Weights of a small rotation predictor: batches of 64, 90422 training examples.
Rows from block 5 of a small rotation predictor, named by matrix and row number. Rows with one number belong to one neuron. Each number is 200 + 40 x the weight over its row's rms, rounded and kept within 0 to 999. All counts start at 0. After the name is the row's rms in percent of the matrix's.
After each neuron's rows are labels from the 100 images, of 14976, where the neuron reaches its highest value: "strongest on" is what is common among them. Only what is clearly more common there than usual is listed. The data: photos of plants and fungi (iNaturalist). In brackets: how many of the 100, against the usual share in percent.
# fc1: MLP up (model.blocks.5.mlp.fc1.weight, 640x160), inputs 0-159
# fc2: MLP down (model.blocks.5.mlp.fc2.weight, 160x640, transposed), outputs 0-159

fc1.245,102,241,176,157,168,217,225,131,200,162,196,198,301,156,170,160,261,176,215,207,185,206,253,155,225,270,213,212,210,137,192,216,158,203,255,159,220,178,136,185,249,218,236,203,224,167,184,140,212,179,224,138,220,152,196,157,126,227,251,164,202,127,159,149,204,273,204,193,165,215,222,162,201,192,138,186,141,177,197,188,161,259,174,226,222,131,282,224,277,293,263,166,167,179,209,256,173,155,165,177,189,233,181,212,204,194,123,187,137,230,147,112,236,185,208,165,151,187,265,207,188,141,183,212,248,193,242,178,293,203,228,148,236,188,207,248,178,271,179,183,134,267,206,193,211,181,140,204,219,185,221,233,162,165,189,151,228,241,229,252,136
fc2.245,119,56,175,178,170,235,204,205,205,207,205,228,171,182,204,189,204,236,220,190,214,329,226,214,186,335,184,272,233,188,178,129,220,215,188,196,224,213,206,219,184,188,200,174,218,161,189,209,218,201,182,221,166,199,182,220,205,202,237,196,231,249,208,161,185,175,190,210,204,192,164,385,353,200,151,135,211,242,198,207,214,186,152,129,213,146,230,171,219,153,190,188,189,227,266,222,161,203,180,205,180,161,212,230,195,199,167,208,170,220,176,167,202,213,202,219,166,351,210,214,175,212,169,191,283,202,207,113,180,178,217,214,182,192,166,229,184,188,193,163,170,171,220,178,211,222,183,190,171,170,160,250,197,213,170,214,127,178,236,244,199
strongest on: order Pinales (27 vs 2.7); class Pinopsida (27 vs 2.7)

fc1.562,105,203,163,108,179,177,274,236,169,190,272,203,260,187,218,195,228,209,238,209,131,223,232,181,136,175,239,184,262,204,224,185,145,195,196,163,214,224,201,188,246,248,154,277,242,219,176,161,223,278,183,167,144,164,255,178,161,195,183,200,200,205,188,167,178,228,248,159,149,167,188,166,227,158,213,145,167,218,181,169,159,266,182,152,177,199,189,232,244,299,211,135,243,191,219,297,211,188,254,195,154,229,254,230,224,250,137,166,205,234,200,132,189,211,208,176,188,191,256,181,171,165,133,141,265,210,266,147,230,293,285,186,194,150,175,229,242,302,207,188,207,247,208,226,181,201,227,213,218,190,252,236,223,175,123,114,190,215,148,178,202
fc2.562,136,75,191,232,179,250,239,177,212,194,171,197,160,192,245,165,176,202,252,175,239,283,197,191,182,305,191,262,160,200,183,170,255,222,211,238,158,239,170,232,223,154,245,190,236,189,216,181,168,184,226,182,156,154,207,246,160,239,253,247,240,260,219,179,162,218,168,177,227,184,211,352,326,234,148,175,223,195,162,221,179,164,153,138,213,211,177,144,159,163,165,195,168,258,239,246,232,182,147,178,146,222,176,206,155,255,191,204,155,218,148,181,200,222,169,239,189,320,224,259,216,191,206,211,230,224,162,123,155,199,240,189,160,170,151,222,147,153,190,169,203,183,249,191,242,188,220,214,200,165,214,216,187,147,142,208,137,187,194,224,214
strongest on: order Pinales (28 vs 2.7); class Pinopsida (28 vs 2.7); family: Pinaceae (25 vs 1.8)

fc1.138,086,313,145,273,239,155,230,142,201,107,240,213,228,178,180,157,202,246,238,270,201,227,162,251,171,300,264,219,168,265,211,218,183,168,189,250,174,204,194,237,255,183,201,219,197,237,237,213,206,202,215,216,268,200,230,237,205,205,267,203,205,237,202,205,184,184,208,194,260,212,95,161,230,181,203,241,147,219,182,233,202,217,162,160,181,188,165,267,159,231,177,204,183,231,212,232,246,265,137,129,132,166,262,170,143,145,212,168,238,252,189,205,228,219,185,200,271,162,250,239,245,147,212,215,224,136,216,157,127,188,217,166,201,193,317,191,224,197,262,166,243,146,195,191,206,169,226,236,224,227,163,235,243,291,199,156,197,186,208,195,162
fc2.138,076,100,260,72,147,183,166,163,285,259,224,279,281,241,184,189,223,195,193,157,168,297,150,168,223,284,226,180,232,216,256,179,174,167,178,200,210,217,207,187,170,216,213,203,211,177,143,156,241,247,154,154,149,204,159,178,240,186,204,193,191,160,155,204,182,199,207,190,102,236,213,336,312,230,239,196,238,200,206,206,203,231,200,184,202,217,256,243,162,228,200,205,194,195,243,175,216,210,194,208,220,174,205,197,212,188,206,207,230,196,183,235,230,177,189,146,156,255,193,202,225,168,172,215,143,202,226,268,190,126,152,147,222,246,232,152,209,219,162,241,148,259,141,261,190,296,177,213,223,201,149,217,217,236,218,171,198,175,229,194,160
strongest on: class Liliopsida (26 vs 9.4)

fc1.237,093,204,267,237,186,287,251,172,237,214,153,260,179,215,240,196,129,162,136,206,187,180,220,259,144,181,133,240,227,209,202,207,204,251,162,263,222,209,151,273,221,166,207,176,214,209,217,265,233,111,227,204,210,168,157,227,185,159,175,220,222,192,185,204,191,173,141,219,238,146,191,182,225,210,201,169,157,193,236,240,253,232,248,150,106,215,204,186,140,206,154,250,209,256,188,153,145,217,180,207,192,163,195,214,130,192,175,320,156,180,208,247,204,150,146,173,280,160,83,174,264,247,127,294,216,190,243,238,185,163,214,229,135,186,221,132,220,195,190,161,184,193,217,167,192,267,209,227,200,209,204,213,181,139,269,168,177,181,231,189,215
fc2.237,094,100,175,223,114,195,191,200,148,192,173,180,189,231,156,122,143,240,183,230,175,331,208,176,150,306,163,213,194,153,173,64,183,245,212,219,209,219,218,188,204,206,184,187,172,227,206,200,189,163,188,187,196,185,185,182,200,194,218,183,193,174,174,260,225,188,207,219,217,216,205,352,316,181,246,237,191,219,194,205,244,200,220,178,217,248,174,161,182,190,208,240,191,202,159,209,223,243,214,184,215,209,202,153,190,186,226,164,196,214,184,191,135,239,211,203,220,359,288,190,249,238,156,174,226,168,187,179,213,236,203,241,230,210,192,164,179,213,230,193,209,191,241,220,187,159,163,172,240,235,187,169,160,155,191,219,89,257,206,159,201
strongest on: class Liliopsida (27 vs 9.4)

fc1.628,102,242,221,250,247,234,197,210,264,150,189,219,260,165,178,131,148,204,201,256,194,208,207,224,164,211,164,148,159,170,214,137,176,208,211,219,228,237,248,277,234,228,206,177,290,186,210,190,218,165,250,225,259,188,225,222,179,203,215,211,116,143,148,198,186,240,216,181,240,178,207,149,282,253,170,188,237,221,220,248,226,184,241,218,225,198,225,260,267,235,173,244,175,202,156,219,202,248,227,185,257,192,261,243,149,192,267,230,211,250,213,208,232,249,248,190,230,116,177,177,137,197,226,206,258,131,138,227,225,107,226,188,120,192,238,235,236,187,151,246,203,250,253,160,154,225,179,247,196,242,177,257,245,147,158,266,108,166,154,144,222
fc2.628,062,162,224,119,160,234,161,178,299,267,233,302,286,299,183,237,263,224,177,170,162,189,142,198,255,182,213,207,236,236,255,267,173,166,145,186,200,193,235,264,183,230,216,208,236,176,160,133,194,191,227,156,112,205,190,166,220,192,191,246,232,195,182,176,186,194,208,215,118,182,236,159,156,194,234,163,237,182,226,206,153,188,189,184,215,193,247,251,191,267,233,155,159,201,276,173,161,189,184,195,217,133,202,241,235,189,250,211,221,256,186,179,214,208,220,161,195,120,196,189,228,170,182,195,165,219,211,211,214,89,160,115,193,223,237,192,170,228,108,252,182,218,170,239,220,305,173,235,198,222,158,259,241,206,237,158,213,152,227,221,186
strongest on: class Liliopsida (25 vs 9.4)

fc1.92,100,282,212,293,207,252,243,237,244,214,205,206,244,225,249,182,181,174,173,228,141,223,175,265,177,151,167,185,169,174,162,123,219,216,248,231,238,151,160,182,234,225,171,184,257,224,166,221,225,147,265,197,227,165,166,335,227,168,182,186,183,194,137,197,219,198,281,172,288,178,169,133,229,226,181,190,146,222,242,220,278,199,180,161,295,141,168,214,216,222,140,176,128,174,219,212,159,199,213,223,261,242,210,203,168,187,206,203,195,194,171,232,220,166,191,189,187,85,148,150,156,231,158,272,216,139,128,157,175,181,203,179,159,265,180,229,236,202,195,201,214,178,245,165,116,244,218,230,215,244,196,169,189,255,195,210,166,169,225,199,242
fc2.92,071,239,252,143,132,163,139,195,253,227,265,245,295,252,180,191,241,223,160,169,169,168,136,149,211,166,251,180,238,192,237,198,135,133,191,174,221,150,253,193,183,260,169,174,187,247,176,130,256,229,168,150,176,248,149,134,257,150,166,168,165,191,162,198,222,195,259,216,117,243,242,231,197,227,195,199,239,229,250,154,209,223,247,206,159,186,232,242,176,291,213,184,188,158,251,127,161,224,227,215,260,192,232,179,215,162,215,210,262,159,237,251,187,168,239,145,237,169,169,184,198,185,167,213,169,161,245,243,250,160,138,149,229,251,246,150,216,256,177,242,132,266,171,240,163,254,152,197,176,225,188,201,261,211,227,213,204,191,220,191,139
strongest on: class Liliopsida (26 vs 9.4)

fc1.76,105,276,198,240,196,176,267,267,243,221,216,262,218,205,160,236,225,162,184,161,200,268,166,212,169,151,148,171,185,216,177,157,162,257,285,194,262,199,175,142,235,283,207,191,191,202,172,281,183,148,203,216,239,164,192,284,204,144,203,213,207,178,148,239,162,239,223,201,299,170,252,173,216,178,156,164,242,187,173,227,271,178,193,132,148,100,204,260,247,206,186,189,125,166,195,214,160,249,235,175,285,186,202,219,213,182,175,218,214,245,189,272,195,213,210,213,170,143,117,181,175,227,181,262,222,156,145,137,272,180,216,172,185,202,236,220,215,199,200,267,212,184,221,184,126,286,212,209,254,238,167,160,171,263,189,214,165,156,214,192,193
fc2.76,079,183,219,231,144,172,151,285,149,200,274,200,179,204,185,207,210,241,178,265,170,213,219,226,204,219,178,168,231,113,197,159,157,147,167,129,229,151,271,158,132,241,156,184,145,194,176,157,193,236,171,251,184,255,145,160,248,163,180,177,204,219,170,208,235,177,251,250,171,211,157,266,208,199,169,181,269,234,251,140,278,182,251,214,139,209,208,252,228,246,242,129,227,165,180,125,182,224,215,251,245,177,240,220,225,157,218,245,220,214,265,169,166,171,232,182,237,260,190,185,179,208,131,209,196,166,252,247,262,173,173,177,210,244,280,212,211,248,187,174,121,232,160,253,172,179,129,194,161,260,196,139,244,185,204,191,129,176,237,164,149
strongest on: order Fabales (25 vs 6); family: Fabaceae (25 vs 6)

fc1.264,117,225,183,167,214,221,141,222,215,174,138,228,211,274,219,195,233,144,219,227,164,211,198,208,239,217,193,186,220,168,251,179,297,219,214,259,224,161,270,248,254,170,134,204,206,223,206,202,195,230,215,211,228,150,226,232,270,271,142,207,218,254,238,190,133,159,110,208,200,235,138,158,224,239,257,154,260,210,222,188,199,220,182,214,166,164,245,226,174,190,134,181,150,220,242,114,167,234,241,209,225,197,210,123,174,199,207,192,168,192,224,224,280,204,264,265,158,167,247,191,224,184,176,186,182,132,127,179,179,192,197,141,215,253,224,192,225,78,203,202,219,249,228,259,233,197,302,235,240,283,206,267,216,202,212,162,153,189,249,253,179
fc2.264,145,227,141,223,218,144,142,198,198,169,229,237,125,269,160,199,169,207,130,233,152,175,204,222,161,195,200,156,206,211,146,213,134,219,147,186,244,118,236,249,200,273,143,200,158,156,195,258,217,173,251,200,189,247,198,130,224,152,138,195,141,235,229,238,267,183,236,266,211,172,202,188,199,127,221,246,123,228,226,200,228,192,185,242,248,197,233,168,240,161,240,200,229,162,176,171,199,242,281,194,253,203,249,247,240,163,219,151,234,183,246,194,204,209,261,205,155,132,201,127,189,265,203,132,187,155,181,169,268,186,153,181,272,236,214,165,193,273,210,153,251,171,178,122,161,215,251,163,193,229,178,209,171,259,280,196,228,257,183,192,216
strongest on: class Liliopsida (25 vs 9.4)

fc1.32,106,190,202,252,166,213,160,211,223,231,160,187,186,187,238,148,200,201,194,198,175,215,184,252,201,186,171,217,224,224,189,140,333,199,198,169,259,223,217,217,225,187,230,233,183,168,243,209,171,204,292,236,233,121,264,254,246,247,198,254,201,228,290,214,202,162,110,217,284,207,149,142,209,189,214,178,277,238,193,148,222,148,150,178,179,177,190,186,220,122,132,176,183,247,202,158,112,215,180,218,253,139,185,235,176,176,230,157,199,223,161,289,216,217,208,213,165,176,214,254,144,169,201,202,208,122,123,225,215,202,207,172,180,299,161,213,164,119,168,179,289,131,142,247,196,182,240,189,178,231,180,172,248,218,239,223,225,219,183,218,216
fc2.32,145,204,189,191,173,147,141,230,187,149,255,215,179,231,158,138,177,247,148,195,177,247,160,175,194,221,248,179,220,220,224,215,139,161,142,184,251,108,218,233,165,275,176,122,154,206,177,216,293,241,204,188,168,251,179,141,251,142,166,178,149,204,197,214,233,198,242,226,168,241,241,202,206,221,188,247,160,244,262,248,254,213,227,189,217,172,265,128,275,197,186,267,187,163,221,155,172,262,274,160,249,216,253,209,180,150,234,203,242,126,232,227,140,188,251,170,189,174,201,158,148,217,206,197,155,158,202,144,258,242,137,245,260,244,201,163,199,273,254,185,179,231,191,177,146,173,165,151,192,173,140,181,226,266,250,246,199,212,225,177,148
strongest on: class Liliopsida (27 vs 9.4)

fc1.201,116,194,209,192,204,169,163,263,214,252,165,308,266,234,195,199,169,165,204,150,223,217,177,185,155,162,149,157,206,174,172,164,288,194,221,233,186,221,226,174,268,217,201,215,259,193,217,233,250,112,175,222,267,145,295,221,299,243,155,262,210,167,194,187,237,122,184,203,238,212,139,141,198,257,173,223,174,202,196,172,190,175,158,202,207,212,217,236,192,214,127,162,144,200,220,125,131,256,245,199,224,179,176,236,222,127,211,220,152,193,213,258,287,225,205,182,202,136,162,258,169,206,207,252,218,122,126,132,248,193,155,175,257,228,211,261,211,140,170,205,255,210,194,172,157,197,243,192,208,207,173,206,204,198,249,182,159,219,241,196,268
fc2.201,107,237,221,230,202,145,133,236,191,211,248,163,203,179,211,266,185,204,125,227,157,142,182,200,201,99,173,153,237,175,185,241,121,225,220,185,226,113,242,193,214,286,163,249,159,208,216,193,167,218,228,225,232,270,174,128,210,122,152,177,176,206,217,227,255,202,260,249,202,204,187,76,106,193,219,209,217,200,232,158,213,229,209,253,171,210,188,235,185,231,237,206,246,122,196,140,204,243,268,246,255,218,240,181,192,143,220,187,228,224,243,225,203,181,273,207,241,105,161,149,228,230,212,201,169,161,224,210,270,215,147,162,251,248,200,194,230,286,193,183,208,201,176,225,143,167,211,182,227,233,219,180,194,228,266,162,244,203,129,200,180
strongest on: class Liliopsida (27 vs 9.4)

fc1.133,097,230,246,174,238,243,244,239,172,216,220,216,266,191,197,259,192,153,197,154,207,235,137,202,172,145,196,161,164,186,126,158,205,259,251,214,204,187,228,140,245,233,226,203,209,114,190,205,203,147,179,180,223,209,261,197,180,157,246,155,231,184,105,229,242,232,182,241,279,167,209,118,203,191,139,227,211,237,177,223,284,151,185,165,179,161,168,218,213,246,205,188,167,172,203,260,147,193,216,147,243,152,182,259,222,183,195,246,206,204,206,303,239,232,146,210,190,140,108,247,124,220,260,240,241,122,226,126,248,172,260,190,238,181,240,210,255,211,231,209,227,117,198,178,134,243,241,239,213,245,183,160,223,251,231,214,148,200,206,177,215
fc2.133,141,204,221,214,241,158,147,286,173,183,264,240,141,194,179,237,195,196,167,238,173,161,214,267,203,156,186,165,257,182,235,207,155,156,140,153,252,145,238,169,156,260,162,171,147,187,167,204,240,254,164,265,171,278,148,160,280,131,141,205,179,247,188,181,233,148,251,219,197,231,159,170,174,222,153,189,193,288,253,148,277,212,204,247,177,166,214,219,251,209,223,205,217,157,214,125,148,238,244,258,241,169,237,243,237,146,181,252,222,201,266,207,179,140,240,193,146,199,167,175,145,202,168,219,227,161,254,183,256,208,137,218,229,242,231,242,241,256,204,167,130,216,178,197,148,240,156,159,149,197,169,161,242,251,225,225,194,182,224,184,156
strongest on: order Fabales (25 vs 6); family: Fabaceae (25 vs 6)

fc1.225,092,206,205,193,294,176,207,200,255,185,232,144,186,161,180,148,214,193,167,208,268,251,205,203,178,139,213,143,187,174,189,141,178,235,239,267,184,281,208,187,227,185,249,193,204,244,173,225,253,196,144,174,162,286,227,210,179,190,253,204,257,280,121,222,238,193,206,186,230,208,250,145,186,182,172,264,166,162,268,321,228,179,207,179,250,229,217,223,240,251,179,255,202,225,244,190,233,258,217,111,175,181,163,163,211,180,189,244,199,267,319,243,195,238,156,225,187,142,211,134,171,283,164,197,231,123,177,170,238,112,177,165,166,178,236,220,206,182,191,244,130,224,226,220,174,154,183,229,222,210,217,234,176,194,226,184,156,200,199,148,218
fc2.225,079,217,139,239,199,210,205,205,178,154,225,223,149,168,129,188,156,259,195,251,196,131,265,238,119,177,202,228,192,176,161,180,210,203,215,183,219,192,232,187,186,201,166,124,142,186,150,302,256,165,220,218,184,214,184,206,232,186,191,221,195,213,127,259,273,185,197,239,229,207,193,147,169,133,220,198,116,234,206,181,309,151,171,193,240,205,214,141,259,132,197,183,228,217,185,212,196,225,214,217,174,191,263,195,212,191,215,169,197,174,172,151,144,236,216,224,203,191,271,143,174,292,126,141,155,207,198,107,207,186,210,208,234,189,208,176,179,208,240,143,212,175,216,105,181,200,218,186,178,266,158,121,168,201,226,278,205,267,309,175,227
strongest on: order Pinales (27 vs 2.7); class Pinopsida (27 vs 2.7)

fc1.525,100,171,144,220,221,185,217,195,194,187,256,215,291,186,212,193,190,267,191,171,168,229,171,234,214,135,246,207,174,236,184,164,153,216,223,116,205,170,233,125,220,304,157,258,199,194,218,142,207,215,214,209,211,180,221,200,142,202,194,154,168,194,176,140,181,157,225,140,183,151,252,157,228,227,136,206,225,159,250,186,152,273,205,180,276,163,190,254,242,256,262,170,230,222,216,321,200,173,242,155,215,226,224,177,170,221,128,162,261,215,152,156,243,169,193,136,149,230,238,195,185,118,161,122,237,174,259,138,193,249,229,209,218,200,186,234,223,248,253,176,222,206,193,203,209,235,190,189,201,173,169,223,216,246,126,105,224,267,143,192,168
fc2.525,091,24,170,184,246,230,226,146,219,195,187,190,236,154,190,166,172,179,238,176,211,298,192,165,184,343,191,208,174,211,168,136,236,214,241,221,182,229,211,227,259,155,232,219,220,209,205,185,203,186,207,195,207,145,231,234,157,235,230,168,242,216,190,217,163,198,173,169,202,199,223,381,345,217,214,169,224,167,166,218,182,188,179,181,178,213,212,176,124,165,207,208,173,241,191,248,241,184,158,204,157,196,185,174,147,228,191,176,177,195,149,195,234,208,176,225,220,331,208,246,238,180,196,216,206,250,167,187,140,168,230,164,163,198,201,209,162,150,189,182,208,184,194,201,240,210,195,230,232,163,178,232,165,201,163,190,143,173,201,196,203
strongest on: order Fabales (25 vs 6); family: Fabaceae (25 vs 6)

fc1.564,100,202,188,238,212,209,143,182,193,180,106,300,221,227,199,188,212,194,206,197,211,238,112,174,216,215,176,189,239,182,198,197,300,208,237,223,275,245,217,223,250,177,199,248,211,189,254,182,182,209,266,198,198,127,238,277,245,235,185,95,260,196,214,271,204,176,148,214,231,187,173,168,186,148,202,183,233,190,226,238,225,203,241,212,240,169,147,244,223,264,188,259,207,247,224,138,165,270,224,177,230,208,192,195,132,148,207,110,215,236,150,277,196,215,204,193,220,224,225,281,186,206,191,107,186,151,122,193,194,243,160,163,141,224,225,155,206,135,213,214,212,181,209,184,203,170,207,175,269,244,106,251,169,193,200,117,196,226,161,242,177
fc2.564,095,46,161,201,153,199,164,207,217,200,236,243,133,185,205,177,181,166,176,184,195,287,202,232,173,350,192,225,229,230,188,142,164,177,157,202,240,161,211,187,163,247,183,178,188,151,216,240,207,188,208,205,176,244,198,170,258,155,199,178,199,245,235,192,201,181,204,227,213,196,160,393,364,184,175,145,162,247,235,211,235,174,145,212,217,154,233,157,260,130,192,186,193,194,231,175,168,202,225,199,208,186,212,232,202,168,194,190,202,236,205,190,194,203,235,225,152,290,199,186,172,218,168,154,198,181,204,168,225,152,173,203,210,200,195,237,169,244,159,175,194,174,207,156,179,254,222,167,189,199,175,256,183,229,209,227,142,201,241,176,208
strongest on: class Liliopsida (28 vs 9.4)

fc1.471,106,195,224,201,233,216,215,231,219,264,299,179,219,183,224,240,231,192,168,123,217,213,163,172,152,158,194,148,206,175,153,138,261,268,253,236,227,210,189,122,202,188,283,223,194,177,124,182,197,180,176,187,241,163,266,282,192,212,213,245,283,183,144,137,278,219,210,184,323,151,236,214,184,198,144,240,215,279,201,211,231,129,194,184,246,180,198,210,207,226,195,175,123,141,241,199,155,199,121,157,233,212,100,230,195,189,239,207,265,214,186,222,228,235,124,228,183,187,189,230,156,258,197,284,187,180,211,161,258,238,185,195,244,215,178,172,184,138,210,214,181,192,196,159,213,279,206,248,205,221,176,202,177,225,181,140,211,247,175,218,221
fc2.471,105,182,228,133,195,225,224,207,260,201,185,237,244,174,204,227,231,229,249,131,271,186,184,205,255,248,266,231,245,281,240,227,248,154,178,219,205,211,130,199,185,177,230,108,225,215,177,215,267,252,138,179,180,201,249,239,239,206,225,175,238,194,206,109,127,209,152,161,175,227,206,244,228,240,130,158,207,229,202,202,158,204,254,147,204,129,236,189,279,238,155,246,134,229,281,199,145,169,150,189,167,198,156,253,201,219,163,253,185,156,188,226,193,127,162,201,206,218,161,252,142,132,211,222,226,245,187,168,156,188,203,249,138,174,190,206,175,161,211,233,164,201,213,163,220,212,179,187,156,116,190,247,235,268,142,271,233,144,246,239,187
strongest on: class: Liliopsida (29 vs 9.4); order Asparagales (25 vs 4.5); family: Asparagaceae (25 vs 2.6)

fc1.353,113,215,224,201,191,215,243,228,162,261,174,196,202,200,188,306,193,248,198,138,188,208,128,238,155,145,168,182,178,205,127,185,240,202,247,172,271,189,203,138,211,260,212,218,176,206,140,169,201,188,208,206,235,197,224,185,153,169,206,179,218,194,232,239,229,208,181,188,343,174,159,185,237,87,205,190,204,184,193,195,182,186,249,173,286,158,140,193,185,212,206,128,166,226,213,234,96,194,228,232,286,173,153,274,206,221,223,193,190,187,200,301,250,205,180,161,195,162,161,248,149,224,177,193,161,159,230,195,246,243,228,193,171,210,193,224,221,227,172,237,225,118,206,121,157,295,232,189,262,220,205,178,223,183,135,183,185,191,130,125,206
fc2.353,104,193,252,138,231,204,187,176,259,244,194,217,231,209,220,238,229,210,230,121,239,152,151,187,267,152,250,193,250,279,275,267,210,143,186,225,205,214,177,192,204,208,245,135,222,211,159,163,283,274,130,194,181,217,202,210,243,185,195,168,230,183,166,132,125,208,194,128,175,267,221,150,157,282,133,168,226,245,235,170,163,240,260,186,204,196,230,211,227,233,175,268,126,220,238,181,173,194,177,217,197,201,154,199,211,205,153,260,194,184,197,260,189,129,170,175,197,175,167,262,187,124,217,289,199,233,232,214,172,198,156,214,160,209,178,246,193,189,198,237,134,245,196,228,187,214,159,181,159,105,197,233,264,238,172,216,270,124,211,226,152
strongest on: order Fabales (28 vs 6); family: Fabaceae (28 vs 6)