python train.py --model="rotation predictor" --train_examples=90422 --horizontal_flip=true --translate=0.06 --hidden_act="gelu" --inner_norm=false --widths=[80, 160, 320] --init="lecun_normal" --eps=1e-08 --batch_size=64 --epochs=16.1 --lr_schedule="cosine" --final_lr_fraction=0
Rows from block 7, named by matrix and row number. Rows with one number belong to one neuron. Each number is 500 + 50 x the weight over its row's rms, rounded and kept within 0 to 999. All counts start at 0. Numbers have three digits each.
# fc1: MLP up (model.blocks.7.mlp.fc1.weight, 1280x320), inputs 160-319
# fc2: MLP down (model.blocks.7.mlp.fc2.weight, 320x1280, transposed), outputs 160-319
fc1.960:515477519426449482464442542446509453584532460410498485523488515520479487563496552452549573548462470496528529487448507506513463533550484475493483401519563467478492481427535559532600457433564493475484606506490555544526541404484470519471573602467496569627469453524495504528474497463550544439505570455540453454447507513394543484491444362541545482488494539431440527466451472484532526441466451508531414559526468506584408456465406477465444436498435486543513500559428578406488617560533468
fc2.960:475549587513582501527418502488440508552495492435474498612465590408524489510432455441496473544443536452431505482535611564518550519553433576562424502528513469623399557512492544586539554449475489441432579435436512485466470527588523560417458507500400596515516560383461563484457486363528541418537567462501507529450529488465503497436385500512540526459498527509544542533431482401462592523559452421500481538452425596503530522473574468482479521542456585471531462485408504497499525435447490
fc1.961:489465550426469454479458581508544495552504539446562450488464407619554549400441555469520507513599601478439447488593470504558489488552374446483472440483488489562545612513469491486568498590540533469512445570458622484523450401503485585486528559486573555411595548430445479476524488461536519478471627521507433480522425448568532457515447447557458516493473594530550414447448504467540557515425457470469513453368401487537493560546412523521371462524468430523494451517547507491502524534525553
fc2.961:448529521514485462543529547519454408456509589446500503438475483506615534498561566488499516505579501445495386535413442539460426585457478425462546553459551463464492451556549423568487447552465445519449528504475504504440520464524517520510463547467474489424479415553476571496551558505508509525502487455467478497485564547455521427544521502535574475452493524511477512465497408559522385416476407465330533464579548603556467478472431445607415478510371479555475517580498419441491462517506483
fc1.962:424526533456564519501577580435478476495584389514609508527554476497550493437505578558443505568463512463505436420478349504476496472482522491443542401495431474374533455536432540551523499573461598564458448566555504481528403552465439513583503574432494575513447441484413468471488515455435489507441456439483522462527418518500458451538427493505561426549535473480593481473467471524497473456518505506428481521518539528417523594458498490470485463531533479605543465508525479549507468500499452
fc2.962:508441456502489470504557413461552486494546511517448437507460416487446516553401467463548526493481511508475480467528523501456571534569523548484477537541495458480583515517499616419546454432479576499593493505490496549541510440418385477496566535542588396505578518541512444521448469511495500581500495513478496520555386516448546593406513474532416469565468474492517566469502619447484541490437418567489517484502567454506437468485464560437551464522553510405470513503559527583514474562433527
fc1.963:442525543529571528518432500584514595566509539560415441503589552480505423564519519458493517414494517546496439486522457436434439518498574493508499553431505479498485519509566473478531478438508537446558455541351522526619511553463559535558520465436569444536548482523543497447584519521534478530450468452544496545426566452612522499561507458525514461607615560506455539499404583435465429504401522546527483531474449496531499528595565482505543416497603444474496481531446429479444551510531484
fc2.963:456518531474471500509509475513552496497473505450604489561538523494512504435523524476534489524570460530628475513498500552484487566547493548414531427452374549563518524479457497548563581533504439528457418492497491421481474557529626470592481394427445572471375500476552577593588498480530517480541471503576479440581495450581493532471603550506506443543525492413488447542495410459519505531518520503476465454408511556512594540564513463492512455447500484429539579540466397456550449547495421
fc1.964:435472468395517515528469572525463455522512469478547415491427430546628555442518534520536464477531533489478424549526485502433505436509489458428573474440546538541573568455477493455554514484478528470520584456565620457429467485527581616487566479540450520510541472480497494511511479504526537475496668539530431477508449530461485469490534485541446452471518527449573556502462532376487490496513389499524456483505467436522556534435429528534443506484510554457393513556557451454595434450459608
fc2.964:585532598527559542485464582534475458481492543379476456499505535461484501508498444501473504536521582535430451451483528518534432466455441449538412570491601434523417531505563524599464511532503485478422567472497395562492457512590441515507462539485382554465527444461439609425509596413452511444501570546429503534465598504396531435514498450525534498492453477517476494502427480533499438397553456511495518465561476708492475500504537443511421551557467476461557488506469454443502543450529576
fc1.965:544513499533473539567451503536519547454567472559475509455558567480421464537440480586425530507512529516438541451554436524441486463482436447489461482473536548534471505541588576541431442499430492518559513532514582495451409542534543467416428488474497461538530465569405535483487485447506458517617411612455502527480480550457516523536491555473437502540454504476489490490560514550528526497465486406425560598452474555597576530457443454469546446475546648424479426460609507529540573502599427
fc2.965:529490520507505464544536504480477450480530505319505487519468466490516518525530473526470477441512475495471567471567548549505489547498535502392491475589512445532463492464513436531532540498493476561457497509494483474406496499491550554526500560536238526507507499481489710478484519466498524281477511554479529499512513485515458563528476589454482455414508471487485534491536506491443492464485531503504441491511502686482511483567547535522522484510486542638513480537498490494488520327506517
fc1.966:414438476580522505546572492491466581553480479498482452492565450477441471552512503435441527507442464485530559522528540515514475466578522466538425441469497563545522533455461487424474525447451527447538468557539503582569570617509519494417440537542552475554480522479516492463533556510387524471561414531494517511475585498491504462507510578558538559441553580486458589482404579531492433432583388445449505580451475476452638486590535478594465424547538462546470498427431587468546457524470557
fc2.966:551492494429446563531399506461398383489618482439558491477429570570452473445516574574467591554581502541606534615457510483488477461501511482466549522372454448475517489576530488517492546544497502555524565473468510535479547536522574514526444598492417514515433570498494588560570484545451551478572451555526543497473520514489562500592485625436534523397518524500482415468511458526470485541558527480363488495488538565508528630521478494513480563465383514555547486424498446438516387513561504
fc1.967:463391583521435524481535614399442481446436427516550492453560494440510455568485511560487624413504417480453508597520548518424503507517439502530524389497494544542505421504488498608452548570523581492546494586514525555559567524523590473458461550460520532613475470578523471508502555509417440509601516493548555558493497425435439442473511531483479441495512588576464498488510468504428491466484487508521434544508521565427638419479533495512490557606518536425556491491475520499485507506426475
fc2.967:501539498493438527546553554493483438514440517587589564426552501505552517574600450502501521443559435458554498432479489504531470471422457415484482517546463522448538467503521583526477562551440426529493444514476409436550488480505542428491465478445593463444438510557521444502579533581570520626511516457483544444460526441578457523602524461532474475523470585516488509530536434571520435462483478505511419444513401481495465529462475418543515478451492443464489431450469481423513458623530399
fc1.968:555521560420477487434490497462397500434514476464580586500551458507520488460508529506455518578520504600478468454550451538432562489538512454440530474526449491475509514516497513525557525506475551504487511535549501531465377555474522559525501572557500432616474437509489482494512485608436472469477515505428517544554469464521536465433468435434590475492474588471548466571474595538540530438459480498355577492483543484447499486575558505566482472531524517589562545540501468597566448475415525
fc2.968:463441402505486504480527390511462477510531512407455456506541434500485612483433492521587570542481474534523448521457453490458575537573459530521510474473440493478574501507447476405538444429497537494548529546531540440449562446405456484577570485536454415492548569512633613540464496521508457427508460437511398519476403547500505483471509569481509538450492465446526563502539550444507505489502493457467537545524572515552468466507465540525492541504511536446428567473542464604527514505410444